config.toml
image_size = 32
translate = 0.12
rotation_deg = 10
encoder_norm = "layernorm"
encoder_fused_qkv = false
norm_pix_loss = false
batch_size = 128
lr_schedule = "linear"
Rows from block 3 of the decoder of a small masked image model, named by matrix and row number. Rows with one number belong to one neuron. Each number is 500 + 25 x the weight over its row's rms, rounded and kept within 0 to 999. All counts start at 0. Numbers have three digits each.
After each neuron's rows are labels from the 100 images, of 14976, where the neuron reaches its highest value: "responds to" is what is common among them; "place" is the part of the image that holds the peak. Only what is clearly more common there than usual is listed. The data: photos with spoken descriptions (Open Images, Localized Narratives). In brackets: how many of the 100.
# fc1: MLP up (decoder.3.mlp.fc1.weight, 512x128), inputs 64-127
# fc2: MLP down (decoder.3.mlp.fc2.weight, 128x512, transposed), outputs 64-127

fc1.151:521512561506495460426530504496477529473492509511547555559542513490509506464534510492504509502515502534499482512478457534502498522485424501491473523554489491487483506501497488457491504503493527
fc2.151:472481517491494458477532472525508484508512493535513523540495487482478482450544529517500552520502489489503486526464478508483520526515455487507527526532483527500474512466431471494500531503471495
responds to: text has "lights" (27); text has "dark" (25)
place: top left (30)

fc1.368:535528509513560474485518561516475509497487499496515527488496486502516457529490516521491512494518487475495464529525504534474517516510455522484490557521497494504479546483527499499514491472501500
fc2.368:422518493590489497480493434522505524501509492527518519545493498478488509466503513518504499522507515503513481518490439520502504498511466471473505424527500501469498496475480503485501523490478486
responds to: text has "dark" (27)
place: bottom centre (30)

fc1.461:531533540509533451438517527470468502476513508516521545542525523491517500515512503500505529506513493507514486515517470527500516506498441512492482500552496489467499497500509500465502492489502517
fc2.461:437484506527494485477530472532509499509512510532517531557477494470501481465533526517502547511512487490497480525474451512483507527512446486498518489534496516497484486468442490501504526501467495
responds to: text has "lights" (32)
place: top left (33)

fc1.302:495498558498494454392536505477493537492502523541528557583534510495515489472527500523508479506498490514510476507519481530503514521501445499490505523559506501482500521493487484474518507506493510
fc2.302:513471496445504476480530519537542509510511490535485528516492485493493486476507511511505529498521485485504473526483494512487509516510450492541523527529507547496489510481409498480516523508482492
responds to: text has "lights" (29)
place: bottom right (32)

fc1.14:542527493491537449496516527524471511519464479495492520491461480485501458504468512510481488483514486479492475522557480529486514480503479522502509569517504503497478565493529500493516486495517498
fc2.14:419501486618476509484483436527497508503506502519506511548493502510499503500507502509511497523507517484506501514503461513508497486497489463454497447517488472484513501495492513501491514491476497
responds to: text has "dark" (33)
place: top right (47); top left (44)

fc1.362:510508547526499429448533491507474509469493515501552533577490529484529498483526494499494512498524503503506477502515455535502503524488450511490485509521483487471474498511502482480502499488495518
fc2.362:418494508583498505481492413514490483504500491533514510555479494489489500478531517524491520531497492495501499528472469512500507488505470474464518459528489495490485494475470499512500522490467500
responds to: text has "lights" (34)
place: top right (27)

fc1.493:548573500485553453489517506496488485477488484489475517477451485508480461557453517522485515493539515464515507528598527513484517447501476522518537507519495498476479541489532498477503488492507490
fc2.493:408491477605492501487485434551513519523510493522507519563509494485499505471517505510509499514499509488508477511480458514493509503499484455473477446515482492494504494485487506511492523494491485
responds to: text has "dark" (27); text has "black" (26)
place: top left (84)

fc1.463:521548559526499434445528497487469507477495520505533550559473515480522492498504482493504512501520503510506476496564466545499491531479456506475487503545480486474496499508515487485503494495502530
fc2.463:396493513609493506485493424514493492507501488518530514559474495496487506473523504511493522528496485496491514523485461510508508493505473484481519463536498495483503498489476507515506519502469505
responds to: text has "lights" (32)
place: top right (26)

fc1.445:486475485500490522507513510490464493504511484513513492502485485484514486440520503488509491501526491518490466502454484538487500510477500503492461499491485488519525499497451492514494485497505491
fc2.445:427509487620486518490477452489483502495498498504505490541497502525499516519493491508493482529476510505511524503508475501507499465509502478448494453508510469481497514504507506492497521490474496
responds to: text has "sky" (52)
place: top left (40)

fc1.491:533483489501514496469513518463447510469516526498568508514519515514530502479551488506510487500505470499503453502481473543518494519487541515452458522471472483530458461530485455520501510499511519
fc2.491:439514555532484476479472522440488496463491558492492515551544492510520541494518493503481535509517536503519489500485499516494506545513499486499542470496482514446534493481488525534498521462478507
responds to: text has "sky" (53)
place: top left (48)

fc1.457:480507568496496450414540496482493541486503524528536559616563507502519508463534504504521492507482496526517472507502473529505510531490462496495505524541506496482489514491477487479515520501487509
fc2.457:550472507406508481496529546518535513507512496531478523492501487493488487478500513512507525502522493499495490515491506504482507512516475499553531541522499547509490515487424487485510523516485489
responds to: text has "lights" (25)
place: bottom right (28)

fc1.353:520506494511483517455514469473476528481509519426471502465480518539512496503513534518514468492451534465519499496430520474477463507500477492502497512422470515503543513511486517497489489483498497
fc2.353:529502501491488427509510507487432506509511498522511479479555507498454449495548533517477472508499489506521469493481553495485487560532486535524518524517496493537505486534486512501525519487482501
responds to: text has "sky" (51)
place: middle left (29)

fc1.100:538549525505551447460523541489472508481513509509516535495501489487511493495500525536498517503517478523515490528540510528475526516513431523483492511528497493485499523483506494501508504498504512
fc2.100:436508492540487487478520472554505515514509491526506533544484489471488490450510514512510512504508501485511453511487425521487509537518462476500526487525500521492501501464459503496514533485470488
responds to: text has "dark" (29)
place: top left (58)

fc1.202:551517490471499516472537561535488532507544515502518513411524494486513477512460516523485503488491496541508514508532544503466514515506462551508479493513493502511499500484526506511473484510517495
fc2.202:437498459538458500465511438549483478515509496526492523531497491506487509490483514519525494520515505462527467525530489537507505501525481459495535474514495498498519497483492498469521520495479485
responds to: text has "dark" (33)
place: top left (60); middle left (28)

fc1.345:521517531512481445466527490517488492463500510485506533573504534496526514489508470458527514514508495510484483472533462513514472512493472507497485492545476488456519476507510501467501487494492526
fc2.345:408478508583502505490488445472489487492507507529534514559462504487481508458547508519495536510499471518478512524472463504504498486506470495486536495532497506487477505500469505509509534495456506
responds to: text has "lights" (34)
place: top right (46); top centre (33)

fc1.207:469493471479544531537505525511475481524506502513524495482449479514511489523506506505502482493506499481512460510474521507487526488499497505498466550485500493559481513500465508511502494484512486
fc2.207:418504480617494505497483449503482503494500499511517504537493501512498514503494503501499490532488514508507520502510476519503501458507503479457488436507512471489513492497505513500494505486478489
responds to: text has "sky" (73); text has "trees" (56); text has "grass" (30); text has "top" (28)
place: centre (47); middle left (34)

fc1.286:542553537510553429454532548481461502474509515505523534516534517487513499506502506504504532501516493512518476516548480528496510522496444519478480499533489497480507497500510504494502497500505518
fc2.286:408496498588488496482503451529496501517510502526520522559473486474491492463525507515507520513501492498493483522484431514493503521508462485491517471528499497487509508479459510504504523494469499
responds to: text has "lights" (28)
place: top left (37); top centre (33)

fc1.98:565493495468466548419519516445496515497511508520434482444525508526518528459488485494502510497481500501505510489468529473502491512487479484493460510499486513556513490504487528484499496497499483
fc2.98:598510506436512472505521595472476525518500501478487498452545499503498474490510495492497525480502498517503466485489517484472496545519510532524502560485526535537524499498490474480489491505519516
responds to: text has "sky" (51)
place: top right (31)

fc1.232:511516448478466511453478500538510473555492517487453511513546501455498516502535515471487476480471496509487500497530491521479495494529523512506540485502484486488510509495489508543485475504491518
fc2.232:554447485501501489490464467475483500475548479495531490483518503529495495516491511533476565500487524487542517489514507489499510533499485517481488536498470520522546501517513542509502509499516495
responds to: text has "sky" (55)
place: top centre (30)

fc1.385:540528557520502459460506519486459509453492517498545533538538524483522519496527510474499530501524500521493490501470449519501495532487459514496462503530478494486484481502515487474485491488505524
fc2.385:407488517572490482475502406502485482496499499526538518570495489477498496461546512516505530514484489496498500528462477509507504508503459501456525486528474492509487507479489476513503503490480497
responds to: text has "lights" (30); text has "dark" (26)
place: top left (41)

fc1.69:489477472494471523462532512492516532487487544508480506513483504505478483486475501523506471459461513506506543499460497466478503544542460496460497531444504495487489529473480518565525481509491517
fc2.69:544488485421491456520535547498467513502492515491492533475538495538494490499473506485488496492509483504464486502530545494525479503473494513574508551536521518519518509536540519458484527534505482
responds to: text has "sky" (58)
place: top right (59)

fc1.106:517496557526482430428542495500476512473501529510539545577493523487522503474515488504504497500513491501504481490521456536504494523478448502487483507536481486465489498512509496473505499487499521
fc2.106:418499506575505488484502421499497492501495486526508517551469486489484504476543505513494517526496481490499502531478480517491512492517463480479527472530492512483478498480459503510510519489465497
responds to: text has "lights" (27)
place: bottom right (41)

fc1.478:539528453466531511487534500451505522494477517487499507474509495515494489551490500521523513495500530478532517490593499463490517464500472514534487486505509500498521486492494543533493488494507504
fc2.478:449483475521498502499512511521515441525501522524523527535486493453504506467508521490509553496485493519526466509506499527480509546525496503496465462496523490540481486475494483482524516500492499
responds to: text has "dark" (33)
place: top left (100)

fc1.372:538508568525506445446539536513469508475511504519544539536519516481514496488522504494498506498528491520495482511480459544500505530493445510494466507533481488489494482503498484478492497501500516
fc2.372:406504503596501482484511411523490485507500496522517519556492496486488498460531512513501524524486496499507506523478468520498509507505466487482522474531488497485475511480471496508499523494465493
responds to: text has "lights" (26)
place: top left (36)

fc1.133:504497543500500466415527491476500515482501511547516550561547497489509500490511506509500492512505499522518493516517471523499511514495440494488506525579498498477497526500494487469507500490485509
fc2.133:497474502460503486469526504530531502515514488531492529529495480487485495476512521511512539501518484485507474531479488505470513527521450490528523517538497540497486505473412499500506530499484492
responds to: text has "lights" (30)
place: bottom right (29)

fc1.334:517491554505482442423531480489497515483485526527531535581511512494530510467524478499503482502510488515508486504538461541509501522498469497477501510533495490479483517518491464474504499486494519
fc2.334:442473487543502495481514449513529499516505492543500525550463504496490496463537514513500543518514493479494491517474491507492513467517458491509536489540494527474469507465451491513511540494481488
responds to: text has "lights" (26)
place: bottom right (45)

fc1.71:520524556518504418432520523483467519464493517524550545553500518465525493506525485488496502501503494508503473503523473533501493535491458518479491487531491493468487499500509474480494496491499516
fc2.71:402486499595491501483498416512494487504505495529530517556481495491488495478532509518505516524505493504496510520485470513497507486511476468465515459532483487495492497484483506512504515494466498
responds to: text has "lights" (38)
place: top right (33)

fc1.161:529469504489480513479509538456456490495514502488572488498564499490510477517524494508489499494503495517490465494463498503496493516473518509481416502480484489556529476519492482521495487497509513
fc2.161:420518501617489505485481450482489490491496516499513496573505496500501494508514497502507504527501524501501508504506479520504499483499500474470488451509498461459508499498487504504487518488457497
responds to: text has "sky" (57); text has "water" (34)
place: middle right (40); centre (34)

fc1.422:541539548504503475469477517460461509445488511488535526519559514491506538485518520476489542503511509528500505522464450517495499521495451510507458499524482504494473478495513478473480497494505524
fc2.422:420475520565493483480503424505491467488516523525539524581522486482506487466548522518511529508491494486495476522453478500495505522507469492452507509524455470517501488472490459505490503496480494
responds to: text has "dark" (34)
place: top left (79)

fc1.7:519518486483464489450492518518517496510453532485508485486531482511510519466514493576487516528490481542530506492483527458531506510544464460512446568491516493488503527504476516508514533522493500
fc2.7:574494509395504475504511576488507500498490513482486499461521510505489500504475505500503503488519493495503497494502519490493507504502502516571511549488501518523502520502489492485512492527515499
responds to: text has "sky" (50)
place: top left (40); top centre (33)

fc1.152:496501553502500456417529509476493530483507513540533570586555499497516494476513512514514496509491499528512478515497468528507516522506427500486497521567507496480498514492487499474522506501489516
fc2.152:511478505439506479481526528525535502518515493532496529523502483493492489473516522511508535500513494489495478521487496508479518527520459493541527529525502543495487505470408493485509528512483494
responds to: text has "lights" (30)
place: bottom right (26)

fc1.404:547555538508561433466526532476463505467510514500525541503515509487510500510504516506508530505518487515516484517535489526491519521500436515472477491529496488479506494492508496497500496501504524
fc2.404:419504500564485485480515471536494509509512499526522520544478491465493496448521511513499518503505486496498473520486428516492507536518445488496527478524499516491512502473454503506502523486478494
responds to: text has "dark" (31)
place: top left (60)

fc1.386:527510559522492454421507499475480518471489510515535547563502514489520516486522502495500512499520495515506493510501453539504500523485450512490482511543496489474485514496512485471502486502500523
fc2.386:429488509564492487483513432525489484509503500535523530578494495487485486471533521521498533524513504481505489523468471514496511501516457494470511481533473502483485496468462480515496525502470496
responds to: text has "lights" (37)
place: top left (43)

fc1.394:574502558487481443472532582504458510443507511505556513477500510487504517493475513482495506497504493515489502517510480513491504536505468514532454494509490505515486463492510477495481499507517516
fc2.394:412512503633510496490503406523485506504502523516509514541512488494510497494519506512503506527484514516498516516490501525493509486501491479455512476523464465479494503486497522501483498471472476
responds to: text has "dark" (26)
place: top right (70)

fc1.128:494480510498484492455487503488483488471518529496497514515513512533526535397512482499509474497456476564516515503522530562510488519475517496483472498486501510521516466511478472534514515502522517
fc2.128:487516522526465493483496501448516515484504571496466511533531503509533541527515494501521518502545563502500474497496492493499500492511508498521510469498488486433514482494469490517482535503459509
responds to: text has "sky" (64)
place: top left (83)

fc1.288:538532496506528499502528512478437526507489512504559501493504491489526504512512493515490491484485488497504495500515512511494514492504502533462449523497495466512491473507501469506473458508510495
fc2.288:404499480584476526491468452504508475480494481501498499556515491519495492477494489501512479505482518481476464501496458505494503522496496472508522483504522512499513508497506513509503535474494499
responds to: text has "sky" (68)
place: top centre (59); bottom centre (40)