Weights of a small masked image model.
Training: adamw at rate 0.0021, 7800 steps.
Data: trained on photos with spoken descriptions (Open Images, Localized Narratives), 203450 training examples, 4.9 epochs.
Rows from block 3 of the encoder of a small masked image model, named by matrix and row number. Rows with one number within an expert belong to one neuron, the router's apart. Each number is 50 + 12 x the weight over its row's rms, rounded and kept within 0 to 99. All counts start at 0. After the name is the row's rms in percent of the matrix's.
Before each expert's rows are labels from the 100 images, of 14976, where the router gives the expert most weight on average: "strongest on" is what is common among them. Only what is clearly more common there than usual is listed. The data: photos with spoken descriptions (Open Images, Localized Narratives). In brackets: how many of the 100.
# router: router (encoder.blocks.3.mlp.router.weight, 16x192), inputs 128-191
# up: expert up (encoder.blocks.3.mlp.up, 16x48x192), inputs 128-191
# down: expert down (encoder.blocks.3.mlp.down, 16x192x48, transposed), outputs 128-191

# expert 13
strongest on: text has "white" (33); text has "color" (32)
router.13 131:40 52 43 54 63 41 33 47 53 51 24 40 34 49 37 51 23 41 70 43 45 60 44 41 40 35 65 54 36 56 32 40 62 50 46 32 31 59 51 44 61 46 31 66 67 43 52 33 52 41 55 59 69 45 66 42 57 58 60 57 72 57 54 51
up.16 067:50 52 57 45 47 77 85 47 47 41 73 55 62 58 54 47 87 52 27 68 51 41 52 46 54 59 46 50 52 32 60 56 34 40 55 63 58 51 54 59 33 77 52 50 40 53 55 55 48 49 49 38 35 55 45 50 42 39 46 49 26 47 51 51
down.16 063:50 35 63 36 60 50 60 47 69 37 34 64 56 45 56 56 43 35 62 30 47 52 47 37 46 35 46 53 54 40 44 34 53 55 55 63 42 43 66 45 37 43 42 63 54 45 49 45 37 40 57 39 66 95 50 63 51 51 27 50 50 55 52 35
up.17 080:44 55 57 44 55 76 80 43 51 42 72 50 52 58 55 45 89 52 34 69 47 44 58 49 56 61 44 56 46 31 64 66 38 36 58 63 61 53 47 56 28 75 50 41 29 52 52 41 45 50 48 48 38 59 43 57 45 46 42 49 18 44 47 57
down.17 081:45 46 55 35 57 47 57 41 71 43 43 61 51 51 56 50 35 40 56 38 44 59 51 33 43 36 52 42 53 28 43 54 49 59 59 68 44 45 67 52 44 40 48 58 53 35 48 39 33 33 48 36 89 81 63 62 38 48 41 43 39 56 49 46
up.18 078:58 41 48 39 48 71 92 45 50 48 64 51 57 50 53 49 75 53 31 69 45 46 57 55 57 59 27 50 46 38 71 61 41 48 64 63 61 53 47 62 39 63 57 55 42 57 49 57 41 44 50 40 37 62 42 73 37 35 43 44 26 37 43 49
down.18 064:52 55 63 36 53 43 68 52 74 38 33 57 63 42 50 53 43 43 56 40 57 59 66 42 53 33 47 48 48 21 40 48 51 60 48 75 56 36 65 44 55 40 57 56 59 40 52 36 46 47 49 28 67 71 67 59 52 56 41 49 52 62 49 48
up.19 080:44 54 52 43 51 76 85 48 54 50 70 55 53 60 58 47 88 50 33 72 50 46 56 50 54 53 39 56 50 27 64 58 40 43 60 62 58 49 43 58 35 64 51 47 36 49 47 42 40 50 48 42 32 63 44 59 45 39 39 47 15 42 42 55
down.19 074:49 59 57 35 58 43 58 45 72 33 39 58 60 44 48 52 30 35 57 41 51 49 60 40 48 33 53 48 46 23 35 51 54 60 57 76 48 55 72 49 48 43 53 59 59 39 49 38 35 36 61 45 83 81 54 57 36 44 36 52 44 56 54 42
up.20 082:41 57 50 41 52 77 88 47 50 49 68 58 54 59 54 47 87 47 34 74 48 47 60 52 57 54 36 55 48 28 70 60 37 42 62 58 58 51 41 57 34 76 54 47 32 52 53 40 41 53 54 42 32 66 42 59 44 35 42 47 13 51 43 54
down.20 070:50 57 53 43 59 47 65 49 59 35 44 57 64 45 48 44 33 31 56 39 57 62 50 34 50 34 59 45 51 25 43 46 48 56 51 73 51 52 70 50 38 31 49 60 48 45 52 34 31 28 60 33 85 81 65 56 33 48 44 50 41 59 51 43
up.21 090:43 52 47 39 54 70 83 43 49 47 67 55 53 58 52 45 76 49 34 72 48 49 56 50 60 53 30 52 46 25 71 60 36 40 64 59 56 53 46 66 37 69 57 53 32 52 52 36 40 50 53 43 32 63 44 67 44 37 44 46 14 53 43 52
down.21 075:48 54 49 34 52 49 53 48 65 34 38 55 70 43 51 53 37 39 53 36 43 56 55 48 49 41 57 42 46 23 37 55 53 54 49 78 49 44 77 44 41 42 51 66 60 43 56 35 48 41 52 32 77 76 69 55 43 47 47 47 48 57 52 48
up.22 071:51 52 52 44 51 88 91 42 50 44 62 62 51 60 51 56 75 50 36 76 48 47 58 52 50 63 39 54 45 35 56 65 37 40 57 63 60 52 53 60 29 80 53 40 38 51 53 40 46 56 53 45 40 59 46 57 40 45 43 46 20 49 47 48
down.22 058:50 45 53 45 59 44 57 51 63 50 33 49 52 48 49 48 30 40 51 38 49 52 57 42 53 27 48 40 60 43 44 59 44 55 45 68 34 44 69 49 30 27 44 54 54 48 48 51 36 38 54 37 81 81 51 47 53 55 38 47 34 51 53 49

# expert 7
strongest on: text has "dark" (38)
router.7 191:45 52 41 55 61 61 59 54 41 57 32 38 41 46 48 45 16 42 70 60 40 57 48 44 38 34 44 46 35 62 24 56 56 69 39 44 29 53 62 38 75 61 54 62 69 39 51 42 54 43 69 54 66 40 64 44 66 54 62 52 75 52 44 54
up.16 094:43 59 66 51 48 55 55 58 66 56 52 47 43 53 59 54 59 61 47 50 53 42 52 44 54 43 65 52 39 41 44 51 64 54 60 52 52 55 47 49 59 52 42 39 50 50 34 52 45 50 42 44 65 45 53 44 54 51 48 57 47 55 56 59
down.16 066:50 72 41 47 36 74 65 68 65 53 39 44 41 39 59 75 63 51 63 69 56 42 64 45 64 38 40 52 61 42 64 46 40 53 43 52 52 49 48 36 51 77 45 50 38 35 46 47 44 38 45 56 17 54 59 45 66 57 49 60 52 62 38 49
up.17 148:63 32 59 51 58 63 64 55 31 46 49 55 70 47 64 46 56 53 39 62 42 48 51 50 46 52 51 59 38 54 50 54 92 59 47 63 47 51 49 39 60 66 40 45 53 57 50 66 46 51 53 40 41 39 45 51 40 47 39 56 49 00 57 36
down.17 146:47 64 42 86 51 52 59 54 44 45 47 58 53 35 40 48 26 55 56 64 39 48 39 47 40 49 56 46 49 39 53 43 66 42 50 49 51 68 47 64 43 28 38 73 51 38 42 42 45 45 65 39 60 54 54 48 50 56 42 61 39 46 54 53
up.18 140:44 51 49 48 58 55 63 46 65 69 61 46 22 63 54 38 83 49 50 53 59 35 50 39 66 47 38 59 49 50 56 44 34 34 48 42 51 58 34 55 40 63 60 32 31 40 43 48 51 56 40 54 61 49 50 46 55 57 41 48 47 56 31 58
down.18 085:50 36 54 89 48 68 71 50 48 47 42 49 47 41 65 52 65 49 58 75 58 45 54 69 64 40 34 42 52 48 65 48 36 48 37 49 53 79 41 50 44 53 40 57 39 58 55 44 59 55 39 32 42 61 58 53 66 57 27 62 62 51 36 52
up.19 184:53 38 62 55 55 47 52 36 37 47 55 58 50 58 54 59 52 72 54 51 56 60 54 65 35 43 34 49 45 48 51 43 35 56 52 33 56 38 52 46 55 55 53 68 51 47 52 49 42 51 55 47 27 36 53 70 45 42 53 42 45 77 37 44
down.19 158:51 35 62 72 59 48 54 36 40 36 47 51 47 47 39 47 56 63 56 51 45 49 48 51 42 31 38 39 55 46 77 37 46 38 41 48 55 61 32 51 19 47 53 61 45 52 44 47 50 46 44 47 48 49 58 58 44 53 19 45 38 49 52 47
up.20 073:69 46 52 66 37 24 15 48 49 59 64 63 53 37 55 53 52 47 45 27 62 57 41 64 50 67 63 53 44 42 55 45 54 47 67 59 68 62 43 61 27 29 45 48 43 68 53 63 37 63 47 60 56 59 43 52 32 44 43 60 26 36 54 47
down.20 058:32 34 69 31 51 39 60 64 66 59 59 56 35 56 56 45 54 50 54 54 40 46 49 58 38 44 40 46 44 60 37 50 51 58 66 38 67 57 50 57 60 60 53 44 57 53 45 51 54 43 52 38 59 50 50 63 65 43 69 57 63 40 60 53
up.21 041:52 64 62 64 49 46 27 51 68 35 50 59 52 49 56 59 47 76 60 34 51 53 54 59 35 42 60 54 42 14 57 43 43 49 75 42 52 37 57 46 64 42 42 61 54 50 48 24 44 48 49 41 46 56 49 65 55 57 58 46 24 64 49 56
down.21 047:46 39 68 46 44 48 43 61 45 37 35 48 52 57 42 52 59 41 48 42 42 53 55 45 52 54 32 51 60 55 39 64 37 58 40 64 57 14 65 37 52 72 37 39 65 44 53 55 57 47 43 55 14 49 77 49 51 39 66 48 63 40 50 50
up.22 067:65 46 56 54 49 14 05 49 41 62 62 56 73 39 48 56 51 49 44 23 60 49 49 65 51 68 60 52 47 45 54 43 56 42 64 59 60 55 55 56 31 26 47 50 43 60 51 73 53 58 46 53 58 54 43 53 37 47 51 49 37 42 49 43
down.22 058:55 45 73 31 49 49 48 55 70 69 55 51 48 56 51 44 48 43 44 37 41 62 44 57 46 66 45 53 51 60 37 56 48 66 62 53 45 18 58 46 66 59 51 38 60 48 40 53 53 39 49 49 63 35 40 49 64 47 69 55 72 39 62 54

# expert 11
strongest on: text has "sky" (53)
router.11 168:49 34 33 57 57 45 49 40 49 42 36 31 60 31 47 46 63 62 61 38 45 38 40 33 59 34 47 56 32 57 41 50 38 55 36 67 27 59 52 31 79 52 62 68 53 38 61 62 45 44 51 63 57 42 61 43 71 49 64 58 74 30 33 39
up.16 090:41 59 57 40 48 94 99 62 57 70 50 60 39 62 52 46 51 46 49 94 43 54 54 64 47 52 46 49 44 48 52 53 51 58 56 36 55 61 45 63 39 76 44 40 39 64 51 35 48 43 51 39 48 61 46 54 46 50 33 52 48 57 56 67
down.16 096:33 51 80 42 43 43 28 52 56 46 63 33 46 65 52 48 67 72 41 50 56 45 57 51 52 47 63 52 47 47 51 40 49 54 73 60 48 44 46 66 48 35 55 44 51 40 51 44 58 46 43 36 69 60 51 47 49 44 57 43 69 55 79 54
up.17 074:37 56 71 40 43 75 75 63 55 70 67 55 23 68 55 42 52 37 44 78 50 68 57 71 50 61 49 49 55 50 61 46 57 62 55 23 63 47 46 66 27 57 45 31 33 64 48 34 50 52 47 30 49 61 44 52 41 49 34 49 35 65 64 61
down.17 052:32 49 82 40 43 49 36 55 53 55 68 17 43 52 47 50 63 77 44 47 56 45 49 57 54 62 66 60 55 51 37 50 61 55 67 47 45 42 35 55 50 52 52 38 43 48 43 51 47 50 45 53 75 64 46 44 56 45 56 31 72 35 61 58
up.18 088:36 56 58 45 51 91 99 62 58 68 55 60 31 60 54 49 54 46 49 92 43 56 57 63 47 55 49 52 46 48 57 51 55 57 57 27 51 53 44 63 39 77 41 42 32 60 49 33 48 42 48 39 47 54 45 54 51 51 30 53 44 56 54 62
down.18 098:29 56 76 40 42 46 32 53 50 51 62 32 40 68 50 45 74 71 36 44 57 45 50 56 43 54 70 57 41 48 51 43 54 51 69 53 51 36 42 63 48 45 49 44 53 42 57 42 57 46 39 41 71 57 52 42 52 47 59 42 68 43 72 64
up.19 082:43 54 59 48 50 93 99 60 62 72 54 55 31 63 51 46 53 39 47 90 45 53 54 60 49 57 49 47 48 53 58 54 50 62 59 31 54 55 43 53 33 68 47 37 31 61 47 37 50 45 45 43 46 55 47 54 44 52 35 48 44 55 52 63
down.19 078:41 55 82 34 47 41 31 57 47 58 61 38 44 67 53 49 75 77 43 34 56 42 51 42 53 55 69 55 39 51 54 44 48 47 68 52 46 38 43 58 45 37 50 46 47 48 52 42 55 45 35 39 68 52 46 50 50 45 55 40 71 47 72 58
up.20 105:36 57 78 47 44 31 28 52 50 61 61 48 33 76 51 41 60 43 33 51 71 62 54 65 45 55 57 44 61 38 57 34 54 55 55 37 61 46 47 67 31 31 43 39 45 59 47 26 50 50 42 10 51 68 42 51 44 47 42 47 34 67 74 63
down.20 080:42 45 33 43 47 64 38 62 43 73 63 34 41 58 54 50 53 53 44 70 59 49 36 55 47 55 57 66 46 72 49 44 54 22 72 33 47 47 46 50 43 58 46 57 36 60 52 50 57 48 43 78 63 68 50 48 46 46 52 59 70 48 52 49
up.21 067:40 58 73 38 52 69 68 57 54 73 69 55 26 61 53 43 44 34 45 71 49 66 59 69 46 62 48 49 55 46 53 49 52 59 57 32 65 46 43 65 25 55 47 34 35 66 45 34 53 57 51 31 52 60 40 52 43 46 37 49 37 65 62 66
down.21 059:39 58 65 42 43 55 44 48 38 70 57 28 56 61 40 50 69 67 39 49 67 43 48 57 54 61 61 58 33 54 54 50 47 42 69 56 47 34 52 55 43 48 44 38 47 51 56 50 60 58 51 57 76 62 48 46 55 56 55 54 88 53 58 63
up.22 082:37 56 60 44 56 88 99 60 55 73 54 59 32 64 51 44 55 42 46 89 45 59 57 61 49 56 47 49 47 49 55 52 52 50 58 29 52 51 44 54 38 70 42 41 35 60 47 34 48 48 48 41 50 57 46 49 47 48 31 54 46 58 56 60
down.22 091:40 56 68 47 39 43 41 51 53 54 60 35 47 62 50 42 76 72 48 46 62 53 53 50 44 48 62 57 34 53 51 41 46 48 63 52 47 32 41 57 43 40 55 34 50 41 58 39 62 49 37 45 68 55 55 50 56 41 62 46 72 47 71 61